Rows from block 2 of the image encoder of a small contrastive image-text model, named by matrix and row number. Rows with one number belong to one neuron. Each number is 50 + 12 x the weight over its row's rms, rounded and kept within 0 to 99. All counts start at 0.
After each neuron's rows are labels from the 100 images, of 14848, where the neuron reaches its largest size: "patch colour" is the nearest of a few named colours to the mean colour under the peak. Only what is clearly more common there than usual is listed. The data: regions of photos with short descriptions (Visual Genome). In brackets: how many of the 100.
# gate: MLP gate (encoder.blocks.2.mlp.gate.weight, 512x128), inputs 0-127
# fc1: MLP up (encoder.blocks.2.mlp.fc1.weight, 512x128), inputs 0-127
# fc2: MLP down (encoder.blocks.2.mlp.fc2.weight, 128x512, transposed), outputs 0-127

gate.149:38 41 46 50 57 43 29 58 74 46 30 37 42 55 46 67 56 50 62 55 48 66 54 72 58 31 38 44 48 38 71 20 48 33 43 61 45 51 41 88 48 41 58 36 70 56 69 47 67 51 57 68 40 48 50 29 48 43 74 51 48 76 71 47 39 56 42 46 51 74 47 54 34 50 58 41 69 57 51 39 52 46 61 49 44 55 50 65 26 45 48 52 56 34 61 46 55 33 40 48 46 40 47 51 56 46 43 35 52 62 50 57 60 28 50 39 32 36 45 56 42 35 46 67 51 51 76 47
fc1.149:43 61 64 49 71 49 32 57 64 29 41 57 46 60 56 62 60 55 50 45 49 64 48 39 56 76 63 55 47 52 55 08 42 41 52 67 36 29 66 52 53 32 41 51 51 51 71 45 39 63 46 58 66 66 34 30 39 34 59 48 42 78 59 61 50 74 62 59 55 49 59 64 46 39 34 56 51 52 69 64 63 45 39 44 57 40 53 58 51 37 46 52 53 25 39 33 50 25 43 39 32 56 44 55 35 38 43 64 43 53 46 34 59 49 26 47 47 48 45 64 53 49 33 53 55 41 65 59
fc2.149:51 58 46 67 37 34 78 65 48 55 61 67 47 49 52 34 31 54 46 67 51 36 46 46 21 44 53 44 43 53 40 66 59 67 60 44 61 79 31 39 59 52 65 25 58 52 40 51 65 41 48 67 48 39 58 58 62 57 38 42 67 34 58 63 59 36 40 35 52 45 56 39 67 64 80 61 66 58 56 67 28 59 57 56 40 40 47 37 40 73 52 65 40 54 56 70 46 60 66 46 58 54 61 58 73 40 69 48 48 60 64 43 37 44 58 55 55 56 47 54 45 54 68 65 37 49 53 46
patch colour: grey (77)

gate.21:51 54 31 46 45 40 65 46 80 44 42 52 63 39 45 45 77 37 70 52 68 51 61 40 49 31 30 59 72 54 65 50 43 54 53 41 39 38 38 35 68 49 43 66 57 48 31 34 62 51 45 26 46 68 45 62 67 37 69 36 52 44 58 35 57 40 33 40 48 42 57 48 62 57 33 51 45 50 63 32 42 48 51 50 45 47 24 40 54 51 55 42 39 53 58 28 35 63 37 39 63 47 66 58 29 52 57 59 50 37 38 68 60 40 65 40 45 64 78 38 57 57 52 76 52 41 48 50
fc1.21:49 44 41 45 53 29 30 32 62 57 44 59 60 71 51 29 61 45 58 38 40 44 75 39 51 43 57 40 70 54 60 66 59 73 39 29 20 45 55 45 57 36 55 60 60 55 42 22 54 49 55 33 38 73 59 57 81 44 59 54 49 51 65 58 50 67 43 44 50 58 52 58 41 51 50 62 36 48 86 45 43 25 49 45 62 42 47 54 64 46 46 56 45 46 63 56 32 46 37 33 53 40 53 44 40 45 57 56 39 60 46 66 35 48 50 48 40 60 78 46 43 66 50 69 61 43 63 54
fc2.21:52 47 67 57 32 51 73 47 54 44 40 44 58 55 49 41 61 42 45 58 67 35 48 64 32 37 45 56 63 50 22 44 52 24 61 46 57 77 69 52 62 30 51 59 19 37 49 43 56 42 57 53 71 45 38 52 49 40 65 58 70 54 64 43 40 17 58 59 34 37 54 50 44 43 43 58 66 33 47 36 60 56 43 51 52 43 63 44 41 57 46 44 58 55 38 55 72 46 44 66 66 36 48 62 50 57 36 52 63 66 57 37 55 66 66 47 63 34 50 64 44 39 47 66 46 47 33 82
patch colour: brown (66)

gate.316:35 38 44 49 44 38 36 38 47 29 49 54 59 43 53 42 65 61 55 68 62 65 62 48 49 54 65 37 63 45 33 56 24 77 59 56 48 35 48 70 41 50 28 56 39 49 57 55 45 57 67 58 38 41 42 41 53 50 72 31 79 48 36 58 41 47 45 57 57 64 48 63 45 61 46 68 45 40 41 54 38 36 26 63 57 56 33 38 46 56 35 53 33 15 35 49 63 51 59 36 30 61 68 57 57 49 63 46 62 59 42 55 58 52 57 45 44 34 60 54 42 23 47 42 62 57 46 71
fc1.316:59 57 35 37 39 54 51 61 41 37 57 52 53 54 75 49 61 57 39 41 38 61 81 58 64 44 55 51 50 46 44 44 54 49 42 40 48 60 54 57 35 56 47 70 38 37 58 40 41 61 44 29 49 60 36 50 45 43 46 63 55 52 28 62 52 39 40 70 29 68 39 57 48 31 69 52 59 44 41 47 44 69 19 59 42 78 40 51 48 35 53 55 50 33 43 49 72 28 48 42 44 65 70 70 46 34 49 53 63 53 36 58 50 52 41 32 37 30 62 43 65 54 75 70 52 58 53 72
fc2.316:65 31 47 40 48 40 76 50 38 51 50 20 35 53 42 66 48 57 38 44 33 62 47 37 71 26 62 39 58 77 50 60 38 54 30 51 36 65 56 63 57 61 39 65 45 43 30 31 62 47 39 51 44 43 48 40 48 65 51 63 45 43 56 54 28 46 41 49 44 47 53 51 62 45 55 50 52 60 76 54 41 40 69 33 64 64 52 56 58 51 48 43 64 19 37 48 45 38 48 51 49 57 68 47 25 50 52 55 43 43 64 65 49 37 43 53 57 32 51 56 36 29 54 70 69 30 52 66
patch colour: pink (33)

gate.104:21 46 58 55 54 32 48 65 76 38 56 39 39 62 45 37 55 46 51 40 51 53 65 33 67 42 48 61 66 33 59 30 43 42 72 30 46 29 46 46 61 44 36 44 63 47 43 46 63 57 50 53 60 49 64 57 55 36 51 46 44 44 59 34 45 37 53 59 54 60 35 47 35 44 25 55 52 67 55 58 60 54 21 51 58 61 72 70 54 58 42 43 63 42 62 40 47 52 24 71 27 38 40 67 70 63 51 48 35 55 51 58 50 53 52 88 48 38 47 46 45 48 61 37 46 52 54 68
fc1.104:33 83 56 69 57 61 57 64 31 50 47 69 56 18 53 54 47 47 56 51 51 55 31 56 51 55 40 38 46 56 46 54 56 35 68 38 25 68 61 36 59 65 67 48 48 56 61 57 42 43 49 28 48 64 41 61 40 66 59 37 44 59 43 57 65 43 62 35 47 52 48 50 49 65 70 54 56 41 35 32 42 63 61 55 66 36 67 42 27 40 39 45 44 41 68 46 23 73 68 60 67 35 48 40 43 25 56 35 46 41 58 45 38 46 48 41 37 49 30 52 49 44 43 55 67 49 51 54
fc2.104:68 50 31 44 45 50 41 47 55 53 46 50 34 45 41 74 32 76 34 54 28 48 44 66 34 56 51 40 66 56 39 58 45 80 37 35 62 55 45 64 75 51 34 58 44 42 41 46 53 49 64 42 52 35 50 37 43 43 52 60 42 60 50 51 43 38 58 45 48 61 46 59 73 47 65 51 54 62 52 23 44 62 47 43 33 50 26 39 39 67 55 53 50 67 53 46 60 51 44 65 38 22 46 61 21 52 53 58 61 67 33 39 47 47 59 40 27 63 24 32 54 36 48 57 66 38 48 42
patch colour: brown (65)

gate.312:44 44 58 48 56 60 35 53 39 71 50 55 56 46 54 64 37 42 47 58 66 45 51 57 36 44 43 47 62 53 36 26 88 50 48 48 52 34 32 35 49 52 67 38 53 30 58 55 58 54 70 45 42 42 38 45 53 37 42 40 51 66 63 56 47 59 51 57 45 45 76 60 63 60 46 46 59 61 35 45 47 64 63 60 16 50 53 53 64 44 75 67 52 31 49 48 71 55 60 50 45 39 47 56 58 40 53 37 44 34 62 33 57 60 74 13 36 42 71 33 46 51 57 42 38 53 65 44
fc1.312:68 46 26 39 66 54 66 48 33 47 26 61 47 77 38 47 61 35 32 46 42 26 34 43 53 30 64 46 56 50 41 62 65 53 37 55 66 45 53 63 47 46 68 49 30 43 73 57 60 64 52 50 39 57 28 50 48 42 38 54 53 48 51 60 38 45 44 59 45 25 49 59 57 42 44 59 45 52 68 34 70 54 72 52 48 49 75 49 54 57 48 66 40 59 33 45 45 46 25 38 62 19 47 47 53 53 36 45 57 53 62 49 48 49 76 50 59 59 48 36 48 50 69 68 54 62 65 63
fc2.312:42 48 33 69 58 52 63 63 65 84 51 44 49 47 27 57 26 41 31 67 64 53 50 45 62 43 49 50 52 36 54 62 54 75 59 52 35 22 39 36 56 34 41 49 30 42 52 66 43 45 59 49 58 40 68 61 39 50 41 64 57 26 49 58 44 43 51 41 50 53 71 56 36 54 56 64 56 52 59 71 41 66 73 52 62 42 50 34 80 56 42 45 36 55 53 34 57 52 51 48 38 48 54 69 60 52 43 43 45 34 51 36 42 19 39 30 50 38 38 46 54 51 42 68 53 44 48 43
patch colour: black (47)

gate.119:36 46 60 30 59 30 49 52 40 51 54 46 52 29 76 47 36 61 50 43 68 46 56 49 35 49 44 64 15 39 67 52 36 38 45 53 58 43 39 42 71 43 51 60 54 47 56 42 40 40 55 36 51 64 32 58 50 62 58 57 39 53 62 58 30 57 55 53 69 66 51 53 38 40 32 38 53 45 43 63 43 45 55 50 27 50 48 66 41 59 37 46 46 41 60 73 61 41 61 15 41 59 68 44 43 41 69 63 58 53 49 67 48 71 23 49 58 63 42 48 74 70 64 43 38 45 61 59
fc1.119:35 63 69 62 45 51 60 54 64 46 62 54 49 34 49 59 27 63 44 46 63 52 47 63 25 41 52 58 35 62 57 33 48 43 33 60 51 59 39 49 53 53 48 69 55 31 63 51 46 25 37 39 45 42 30 49 69 47 46 55 48 58 47 43 55 58 77 60 56 39 48 42 68 43 31 40 49 47 50 47 29 52 62 47 35 51 44 66 48 81 50 47 44 65 29 64 66 36 63 50 54 70 55 47 23 60 44 55 60 71 61 46 39 52 32 39 40 68 21 51 62 53 26 63 45 43 52 57
fc2.119:61 44 22 60 42 42 41 36 53 52 47 66 44 50 46 27 64 54 61 40 36 53 52 28 67 56 43 43 69 37 43 56 36 47 69 33 35 45 29 63 45 43 44 42 34 61 44 46 43 62 51 30 59 30 72 41 29 51 34 43 37 46 61 56 36 36 36 47 34 67 47 45 46 59 74 50 28 48 63 48 55 41 46 74 75 36 46 46 52 27 47 56 42 55 62 52 48 53 46 48 58 46 47 48 76 56 46 40 51 51 54 62 52 40 67 73 64 27 66 36 43 57 52 39 43 44 33 63
patch colour: grey (63); pink (28)

gate.37:48 65 66 30 35 53 62 67 51 58 36 44 43 47 38 46 55 56 68 39 67 63 54 26 34 69 46 32 75 53 57 61 56 72 38 63 42 39 49 46 32 53 43 42 45 42 56 49 62 63 46 49 46 45 41 40 49 39 58 49 53 46 43 54 61 60 52 54 56 49 64 40 44 34 49 47 06 81 63 52 52 33 45 57 46 54 64 47 48 31 57 33 45 63 73 40 50 51 40 62 39 34 50 43 57 70 37 52 43 51 39 55 68 58 47 63 68 39 37 39 71 71 41 40 27 58 39 48
fc1.37:46 53 42 34 32 59 51 46 31 54 45 58 65 45 63 52 53 63 65 46 41 45 59 31 51 32 72 47 60 43 49 42 44 59 28 58 62 35 47 59 44 51 32 50 32 49 60 53 37 60 40 31 71 36 58 45 58 57 19 62 47 64 55 33 61 49 51 42 42 53 61 53 50 40 55 57 45 69 51 47 69 44 35 41 53 55 77 70 48 41 73 35 63 52 36 48 62 47 30 53 61 34 47 60 59 50 56 53 54 55 13 52 64 54 50 28 69 49 25 72 56 71 42 57 42 58 59 60
fc2.37:55 60 41 50 65 44 38 49 53 73 54 64 16 53 34 34 35 57 44 64 57 41 48 45 55 70 24 39 64 67 55 51 73 39 57 58 46 68 64 36 44 44 37 50 63 55 59 33 53 54 50 41 46 61 39 48 61 53 62 31 42 28 13 67 63 59 45 53 52 58 63 63 77 40 61 61 44 38 32 54 54 46 56 47 49 51 43 28 55 51 52 53 41 47 65 34 55 65 32 41 62 63 59 54 53 62 42 47 25 33 62 56 45 56 52 68 57 48 64 55 54 38 36 54 42 41 53 31
patch colour: grey (64)

gate.450:58 58 49 57 67 45 55 52 48 39 47 47 39 50 46 55 64 71 26 59 45 41 53 45 59 63 32 49 53 73 54 23 40 68 68 58 62 30 56 54 48 29 39 24 50 52 65 64 43 69 54 47 43 55 57 57 55 51 54 59 55 39 58 53 58 24 70 38 47 74 37 59 72 61 51 36 66 53 57 36 58 35 51 48 66 43 51 58 53 48 34 37 56 46 61 25 39 53 08 55 47 50 36 35 58 50 50 53 44 32 34 50 51 42 55 44 48 48 51 46 45 57 38 74 63 32 52 70
fc1.450:51 67 49 32 63 63 63 57 47 42 39 38 48 59 52 50 51 54 35 64 61 60 45 42 58 68 51 44 48 60 41 23 45 72 60 55 48 36 59 45 53 48 54 20 57 52 73 65 48 57 63 43 54 66 38 44 55 50 63 51 43 44 54 60 61 36 52 52 53 61 33 78 65 53 47 44 52 60 84 43 41 38 43 27 41 47 49 33 53 45 50 33 54 45 56 28 39 43 06 60 56 43 37 58 39 50 71 50 43 36 41 50 44 59 45 45 44 55 42 54 39 66 52 68 57 46 73 78
fc2.450:56 37 61 73 39 39 56 39 48 69 78 71 50 50 47 41 52 29 62 34 41 58 56 54 27 35 76 48 54 38 55 43 50 38 62 26 53 57 43 48 38 57 60 46 55 40 43 29 51 36 54 60 38 45 45 53 45 42 37 50 41 58 34 69 41 70 50 46 68 34 46 31 54 48 72 51 35 40 61 60 41 45 50 47 56 71 68 49 54 37 59 53 35 70 51 76 54 45 13 43 43 41 59 55 59 61 49 48 51 39 43 33 47 51 68 72 57 64 40 44 49 34 67 51 39 59 43 48
patch colour: grey (62)

gate.441:46 37 45 54 55 46 38 52 22 52 59 28 51 66 36 56 48 19 50 70 58 73 55 76 54 56 29 67 50 52 56 48 49 42 56 49 43 66 42 48 45 46 57 34 62 51 39 41 41 46 59 47 75 46 24 45 40 40 70 44 58 35 72 39 62 37 47 67 48 65 64 54 62 56 62 53 37 53 63 41 42 52 64 64 64 57 39 39 53 58 55 56 48 29 33 37 55 49 32 31 57 49 34 59 56 46 51 51 51 53 54 60 33 48 64 39 41 32 64 53 47 35 32 67 65 71 68 38
fc1.441:46 40 63 63 65 32 53 53 50 47 44 29 45 61 59 49 61 43 54 60 62 75 60 46 57 55 33 56 36 65 63 34 41 54 60 64 60 63 64 47 60 47 62 24 48 39 59 62 58 60 36 36 71 71 60 33 53 34 67 46 45 44 37 52 32 33 42 61 64 71 39 53 41 35 49 72 68 60 64 49 62 53 57 51 51 54 39 55 44 53 49 62 60 40 35 58 47 57 28 43 54 32 29 54 41 37 44 37 37 35 47 43 24 29 42 41 31 43 65 46 41 49 69 39 51 65 68 33
fc2.441:50 40 31 49 55 47 54 44 81 54 55 73 55 54 45 57 57 62 63 36 64 50 45 47 44 49 80 50 69 54 51 49 51 46 58 47 59 24 67 50 53 38 40 38 60 44 45 46 46 36 53 55 56 32 65 46 55 46 58 57 82 63 36 59 38 44 38 46 48 44 45 43 64 32 55 44 58 63 73 49 49 61 48 44 55 43 58 41 55 35 32 41 44 66 71 40 51 65 50 49 19 30 58 62 73 46 57 50 39 33 56 45 62 34 51 74 44 54 43 42 33 52 69 19 60 52 29 60
patch colour: grey (61); pink (31)

gate.87:34 51 71 34 69 54 48 41 42 49 65 34 52 39 42 32 57 40 39 55 54 47 36 63 38 41 52 34 29 41 47 37 34 62 54 25 38 56 51 48 31 53 62 47 61 31 50 70 50 45 53 39 35 49 53 56 24 47 63 49 44 62 46 64 58 49 59 56 45 35 55 47 54 40 69 48 55 36 58 81 60 45 52 37 36 40 50 35 40 74 37 48 59 51 33 17 65 52 56 41 52 39 64 62 61 62 43 37 70 48 50 37 34 59 45 52 44 41 49 41 49 77 44 65 41 81 49 61
fc1.87:30 51 53 67 48 38 68 73 51 50 66 53 49 64 40 62 62 60 35 39 49 40 35 50 48 43 71 38 55 49 46 58 40 55 51 34 42 70 57 52 33 67 51 48 61 39 41 74 60 28 37 54 56 39 57 63 31 58 65 26 48 43 57 72 33 67 45 66 43 35 61 58 44 56 53 60 56 40 51 35 60 40 43 50 47 47 56 36 35 51 50 35 33 45 44 37 42 57 56 37 71 68 64 37 40 62 53 48 61 50 66 59 64 37 57 59 67 34 55 29 33 65 38 72 30 69 60 60
fc2.87:52 38 42 58 47 54 42 30 60 52 44 47 65 47 58 34 37 61 45 42 49 49 72 60 64 67 22 39 60 57 53 64 58 59 32 50 62 50 58 52 43 48 40 39 30 48 50 66 46 61 36 61 44 54 63 31 47 38 50 36 56 34 39 43 49 32 50 56 51 58 47 62 21 39 36 36 35 52 58 13 45 44 55 38 51 59 49 30 36 26 28 62 53 36 77 59 40 62 55 60 45 39 44 27 57 41 38 60 36 50 44 29 44 51 53 32 29 43 58 63 56 47 35 31 57 46 65 45
patch colour: black (36)

gate.435:64 56 50 36 49 41 43 53 46 44 54 63 61 56 67 63 31 67 24 52 49 34 34 37 48 33 46 63 62 76 71 51 44 28 65 44 57 36 38 50 67 39 35 44 42 72 68 67 56 38 42 44 68 77 47 71 62 58 71 49 74 44 42 60 48 43 48 62 35 42 54 64 38 36 37 57 55 31 51 54 63 38 65 56 42 70 56 42 48 45 38 76 31 48 51 69 48 42 41 32 46 45 38 51 48 63 59 63 55 37 45 55 64 49 63 39 43 51 42 61 56 55 64 69 44 55 50 44
fc1.435:51 52 48 42 55 43 56 34 52 53 28 60 56 66 49 62 61 78 39 49 45 36 69 44 65 58 54 71 75 54 70 26 46 56 38 52 47 50 59 43 30 37 25 41 47 75 38 65 35 49 42 72 33 53 47 39 56 56 41 25 57 74 59 52 40 46 69 71 42 65 41 63 39 48 54 61 43 49 47 61 52 61 35 57 27 55 48 38 51 33 60 59 44 28 43 27 41 48 43 60 62 44 53 53 66 70 37 49 38 64 48 45 51 39 39 51 50 70 60 56 49 36 43 44 56 34 59 47
fc2.435:69 45 41 53 50 73 73 41 38 44 56 52 39 36 40 73 54 50 74 35 56 71 37 33 48 51 75 31 51 34 64 48 61 60 37 44 48 40 66 43 48 51 37 35 44 30 63 67 57 56 51 55 53 46 60 65 51 42 57 32 54 52 61 33 34 46 43 46 51 48 52 38 53 41 58 40 44 41 50 40 22 40 56 55 74 67 47 40 58 35 43 49 38 71 51 24 25 74 59 58 47 49 52 46 41 35 48 63 41 56 57 45 67 40 60 44 45 19 42 39 48 53 44 43 44 42 30 66
patch colour: pink (27)

gate.141:54 42 51 54 67 52 34 42 75 54 57 42 66 64 59 34 34 64 36 49 53 62 39 33 36 62 40 37 39 48 51 17 32 39 56 45 41 38 34 47 48 70 69 50 33 49 32 40 53 55 60 48 45 58 58 48 45 61 91 45 67 48 60 48 39 48 56 58 43 58 59 56 43 41 33 45 52 58 48 69 52 61 51 43 53 69 47 55 39 50 53 58 63 73 48 54 49 55 25 61 30 36 69 63 40 46 54 39 54 40 44 41 58 50 32 52 48 55 45 48 33 51 47 35 55 54 77 85
fc1.141:66 53 47 60 44 63 71 57 36 36 54 47 48 55 52 73 56 60 66 53 56 37 49 59 52 52 63 66 54 42 55 67 58 50 61 57 37 38 39 43 49 32 33 70 51 55 47 56 49 57 68 38 37 63 47 50 28 68 53 51 58 51 35 60 31 48 51 52 49 47 40 36 60 44 55 42 51 43 46 46 38 59 39 49 29 75 10 54 64 39 43 25 65 34 55 46 51 89 63 54 58 54 59 27 47 47 59 62 34 36 63 61 43 48 51 32 69 35 49 36 45 64 49 44 55 34 31 42
fc2.141:34 37 55 58 50 73 09 65 61 50 44 51 53 54 54 26 47 52 51 61 50 34 52 82 53 49 39 48 35 60 45 59 51 63 43 53 41 47 43 59 58 70 63 51 48 62 49 58 46 42 41 53 48 50 46 47 52 43 40 56 57 70 55 33 52 64 63 47 42 55 53 53 36 37 16 49 37 43 71 45 56 34 58 46 67 22 67 34 46 51 55 73 47 40 69 58 29 61 42 52 55 36 49 47 58 49 40 54 71 60 61 13 45 49 34 49 40 60 48 40 59 41 45 32 54 63 45 41
patch colour: black (53)

gate.300:38 60 56 45 47 60 45 36 47 61 38 44 57 51 47 44 40 47 51 52 37 56 49 46 24 56 44 39 52 59 49 65 38 68 64 55 66 45 51 75 44 63 34 36 57 68 42 65 47 48 45 70 36 70 57 40 46 61 54 50 41 45 47 50 61 57 55 38 35 76 42 57 48 65 81 43 40 45 33 43 59 50 39 60 52 54 30 49 27 44 47 37 43 20 69 54 36 43 53 25 55 39 54 49 63 31 44 71 62 43 69 38 63 52 62 28 51 45 42 51 54 63 32 55 42 49 87 60
fc1.300:40 55 50 55 39 48 62 61 68 66 37 36 56 64 34 37 66 33 72 46 45 48 67 52 51 57 75 45 41 52 32 34 45 22 48 28 23 44 40 51 49 56 37 68 47 61 43 50 50 68 40 59 47 51 52 56 48 48 58 43 64 72 35 59 40 41 50 47 57 51 53 55 38 39 44 51 73 42 70 57 37 68 44 35 45 55 58 38 67 66 54 44 50 63 34 47 62 57 54 74 57 44 38 44 60 29 41 55 35 52 45 50 59 26 40 65 61 60 55 45 35 37 65 49 57 61 14 58
fc2.300:42 52 55 42 76 54 53 50 34 57 58 51 64 53 53 50 27 62 49 44 40 48 61 27 46 49 40 43 69 65 60 68 53 93 63 63 51 46 62 41 49 75 51 52 62 48 44 73 49 51 53 42 26 46 50 40 58 52 35 82 42 26 44 38 72 58 39 61 48 53 52 72 50 72 55 54 27 52 43 42 61 35 47 69 44 43 38 46 43 45 50 57 43 51 65 57 56 60 35 52 56 53 43 62 44 46 59 66 60 44 58 33 35 81 56 44 54 53 53 46 50 61 37 55 50 31 69 42
patch colour: pink (32); white (30)

gate.20:38 64 22 63 51 48 25 51 43 46 49 69 39 63 49 37 53 54 33 49 41 47 50 44 78 72 42 42 63 51 67 31 72 32 60 29 38 68 43 49 56 40 60 64 50 52 47 38 49 52 53 42 27 60 40 50 40 45 62 53 71 66 60 54 64 46 67 48 44 72 65 59 36 50 49 43 46 64 50 79 61 49 40 44 36 54 73 55 43 36 43 53 66 43 56 41 32 36 53 62 52 42 58 54 32 34 46 36 40 37 55 73 53 60 44 59 40 32 49 52 68 32 36 39 45 48 60 52
fc1.20:71 23 57 55 28 58 76 33 34 67 74 52 55 37 60 56 46 42 53 54 56 42 52 73 28 40 52 60 35 54 34 60 44 71 56 76 45 47 68 63 39 39 51 47 55 50 59 52 61 60 45 64 51 50 55 43 47 50 56 46 26 36 40 67 42 53 37 48 61 43 63 39 45 47 52 53 49 53 51 30 27 53 66 65 37 66 33 50 47 59 42 40 29 62 50 82 70 53 48 54 43 61 30 43 47 48 40 59 56 54 48 41 54 45 54 33 34 38 58 40 30 63 55 72 58 52 41 54
fc2.20:53 44 47 51 60 38 30 51 34 57 35 50 47 53 42 53 54 51 61 49 62 56 69 38 76 58 51 46 31 60 51 47 39 35 38 38 47 57 51 66 44 58 60 67 49 62 45 48 32 52 59 55 63 51 39 45 37 57 44 65 46 47 46 49 28 54 58 57 43 53 54 66 37 37 13 55 56 56 74 51 71 63 51 44 63 59 74 43 58 29 31 48 67 71 26 49 40 42 31 25 65 55 59 36 68 49 32 50 49 44 64 71 73 56 52 69 55 49 50 34 55 52 57 50 30 51 45 30
patch colour: black (91)

gate.44:65 33 77 52 80 43 55 41 44 50 51 59 50 49 49 46 40 39 50 48 50 19 41 62 59 44 28 67 38 50 51 54 61 59 25 48 50 62 57 37 65 43 60 67 35 43 40 81 67 53 55 39 58 29 44 39 49 34 40 60 55 55 44 59 54 43 56 51 38 45 58 51 56 45 13 55 58 80 42 62 68 48 64 52 57 52 57 67 36 63 44 44 45 18 49 53 45 55 49 52 60 36 40 43 49 55 49 52 53 34 43 61 42 56 53 46 51 80 59 35 48 72 51 46 66 41 58 54
fc1.44:56 49 44 57 56 35 48 49 31 64 71 64 41 38 45 57 36 39 47 46 61 38 42 65 62 45 45 68 51 56 44 60 17 40 47 69 65 67 32 61 55 51 75 62 35 47 44 57 66 35 57 28 51 48 26 56 28 48 29 70 49 50 58 53 29 45 46 57 40 44 47 42 57 35 52 57 55 54 50 43 72 32 46 59 49 55 58 55 37 39 70 58 37 66 21 59 63 34 70 45 43 47 41 41 44 27 60 35 54 50 45 54 45 58 63 65 44 69 67 41 59 47 55 58 67 54 59 54
fc2.44:67 53 70 54 58 71 40 36 57 53 62 28 45 47 60 26 64 61 53 64 27 48 52 34 51 57 47 32 51 43 40 60 73 65 46 40 46 32 77 50 50 44 37 45 45 60 56 57 47 52 32 34 45 57 47 47 74 75 61 46 51 21 38 36 71 52 38 42 56 67 51 48 52 46 38 36 43 34 29 40 34 52 51 41 52 46 48 38 60 64 42 36 56 56 77 48 41 76 48 54 64 48 43 51 64 50 52 61 32 55 45 45 41 46 36 40 54 38 51 44 40 41 45 22 37 42 32 58
patch colour: black (31)

gate.196:52 42 61 41 76 55 56 38 42 68 35 46 49 34 40 38 49 57 50 38 64 64 61 41 94 60 33 38 53 56 41 39 54 37 30 56 70 58 34 64 41 64 56 61 63 41 61 46 52 51 33 32 48 41 57 33 36 57 53 52 43 54 41 64 64 32 62 37 65 44 60 35 32 51 64 47 50 48 59 59 34 58 62 41 55 38 58 68 65 48 56 40 39 38 66 50 52 69 21 68 53 52 61 58 36 65 50 48 36 51 53 39 39 54 32 56 29 49 51 57 42 63 35 28 52 57 51 38
fc1.196:43 58 39 65 56 44 43 55 55 39 57 30 52 51 63 58 50 52 51 53 61 49 39 43 16 28 50 61 44 52 55 55 35 65 65 49 47 66 57 33 54 34 29 46 39 54 30 40 47 46 53 65 51 62 47 70 65 45 39 23 43 33 56 40 52 48 49 58 36 46 50 78 48 57 37 57 35 53 42 52 73 52 27 39 45 58 38 60 39 51 35 63 70 51 44 42 47 27 74 46 63 50 46 28 60 46 44 70 49 59 77 62 72 40 70 34 50 43 58 65 56 31 66 61 58 48 45 57
fc2.196:44 63 42 66 47 58 44 58 42 60 48 60 67 46 46 50 35 48 46 54 68 54 65 54 74 48 59 23 51 50 49 50 39 51 40 65 28 46 63 63 59 68 49 54 40 49 48 66 41 33 44 46 53 46 57 54 32 50 42 59 36 66 54 74 39 38 34 46 67 58 57 47 36 45 58 37 34 47 72 49 12 45 64 51 68 52 45 46 69 47 52 57 62 61 63 75 56 63 41 28 54 48 41 39 43 60 61 61 64 33 27 57 41 47 52 60 26 38 34 65 53 56 40 31 72 68 51 44
patch colour: black (84)

gate.454:67 40 37 63 27 37 35 47 45 36 63 63 37 47 46 37 67 41 53 61 38 32 66 52 49 77 26 61 47 48 66 39 56 44 59 58 45 42 41 80 59 31 46 56 54 56 68 50 32 67 36 49 43 46 41 43 48 46 49 71 64 56 64 45 61 61 49 47 66 55 40 59 60 40 24 56 74 53 40 47 65 48 70 64 43 51 45 38 57 53 30 29 46 51 67 47 48 56 43 44 46 41 47 50 63 28 53 43 56 34 64 53 41 57 56 51 43 46 51 55 56 49 33 81 74 34 40 33
fc1.454:50 38 48 64 39 37 49 36 47 63 55 36 48 34 41 53 54 64 47 31 57 30 65 45 46 74 43 48 70 54 81 31 59 60 61 65 34 53 59 58 53 49 57 52 48 48 73 65 43 31 36 61 60 68 51 48 57 57 23 45 59 62 54 49 61 49 49 62 46 45 66 16 54 54 60 57 39 54 38 47 49 38 54 55 57 37 42 34 40 59 35 56 42 69 36 54 50 69 53 60 25 39 71 58 67 34 23 46 70 55 55 65 31 35 58 45 44 45 61 44 38 48 53 45 37 44 34 43
fc2.454:42 73 61 54 53 56 23 49 43 37 38 61 50 47 48 43 50 32 50 66 69 61 45 22 57 26 71 43 45 32 46 30 48 46 64 43 27 45 57 51 50 53 50 54 35 51 54 53 56 42 53 52 46 57 51 28 39 50 79 43 44 68 58 34 57 39 43 56 50 55 35 40 39 26 53 49 36 45 44 55 66 61 62 66 47 55 69 44 53 51 37 44 58 33 66 61 47 48 56 56 35 49 71 46 74 54 42 39 57 33 62 49 52 69 67 43 46 20 58 58 46 74 60 50 53 74 52 68
patch colour: grey (64)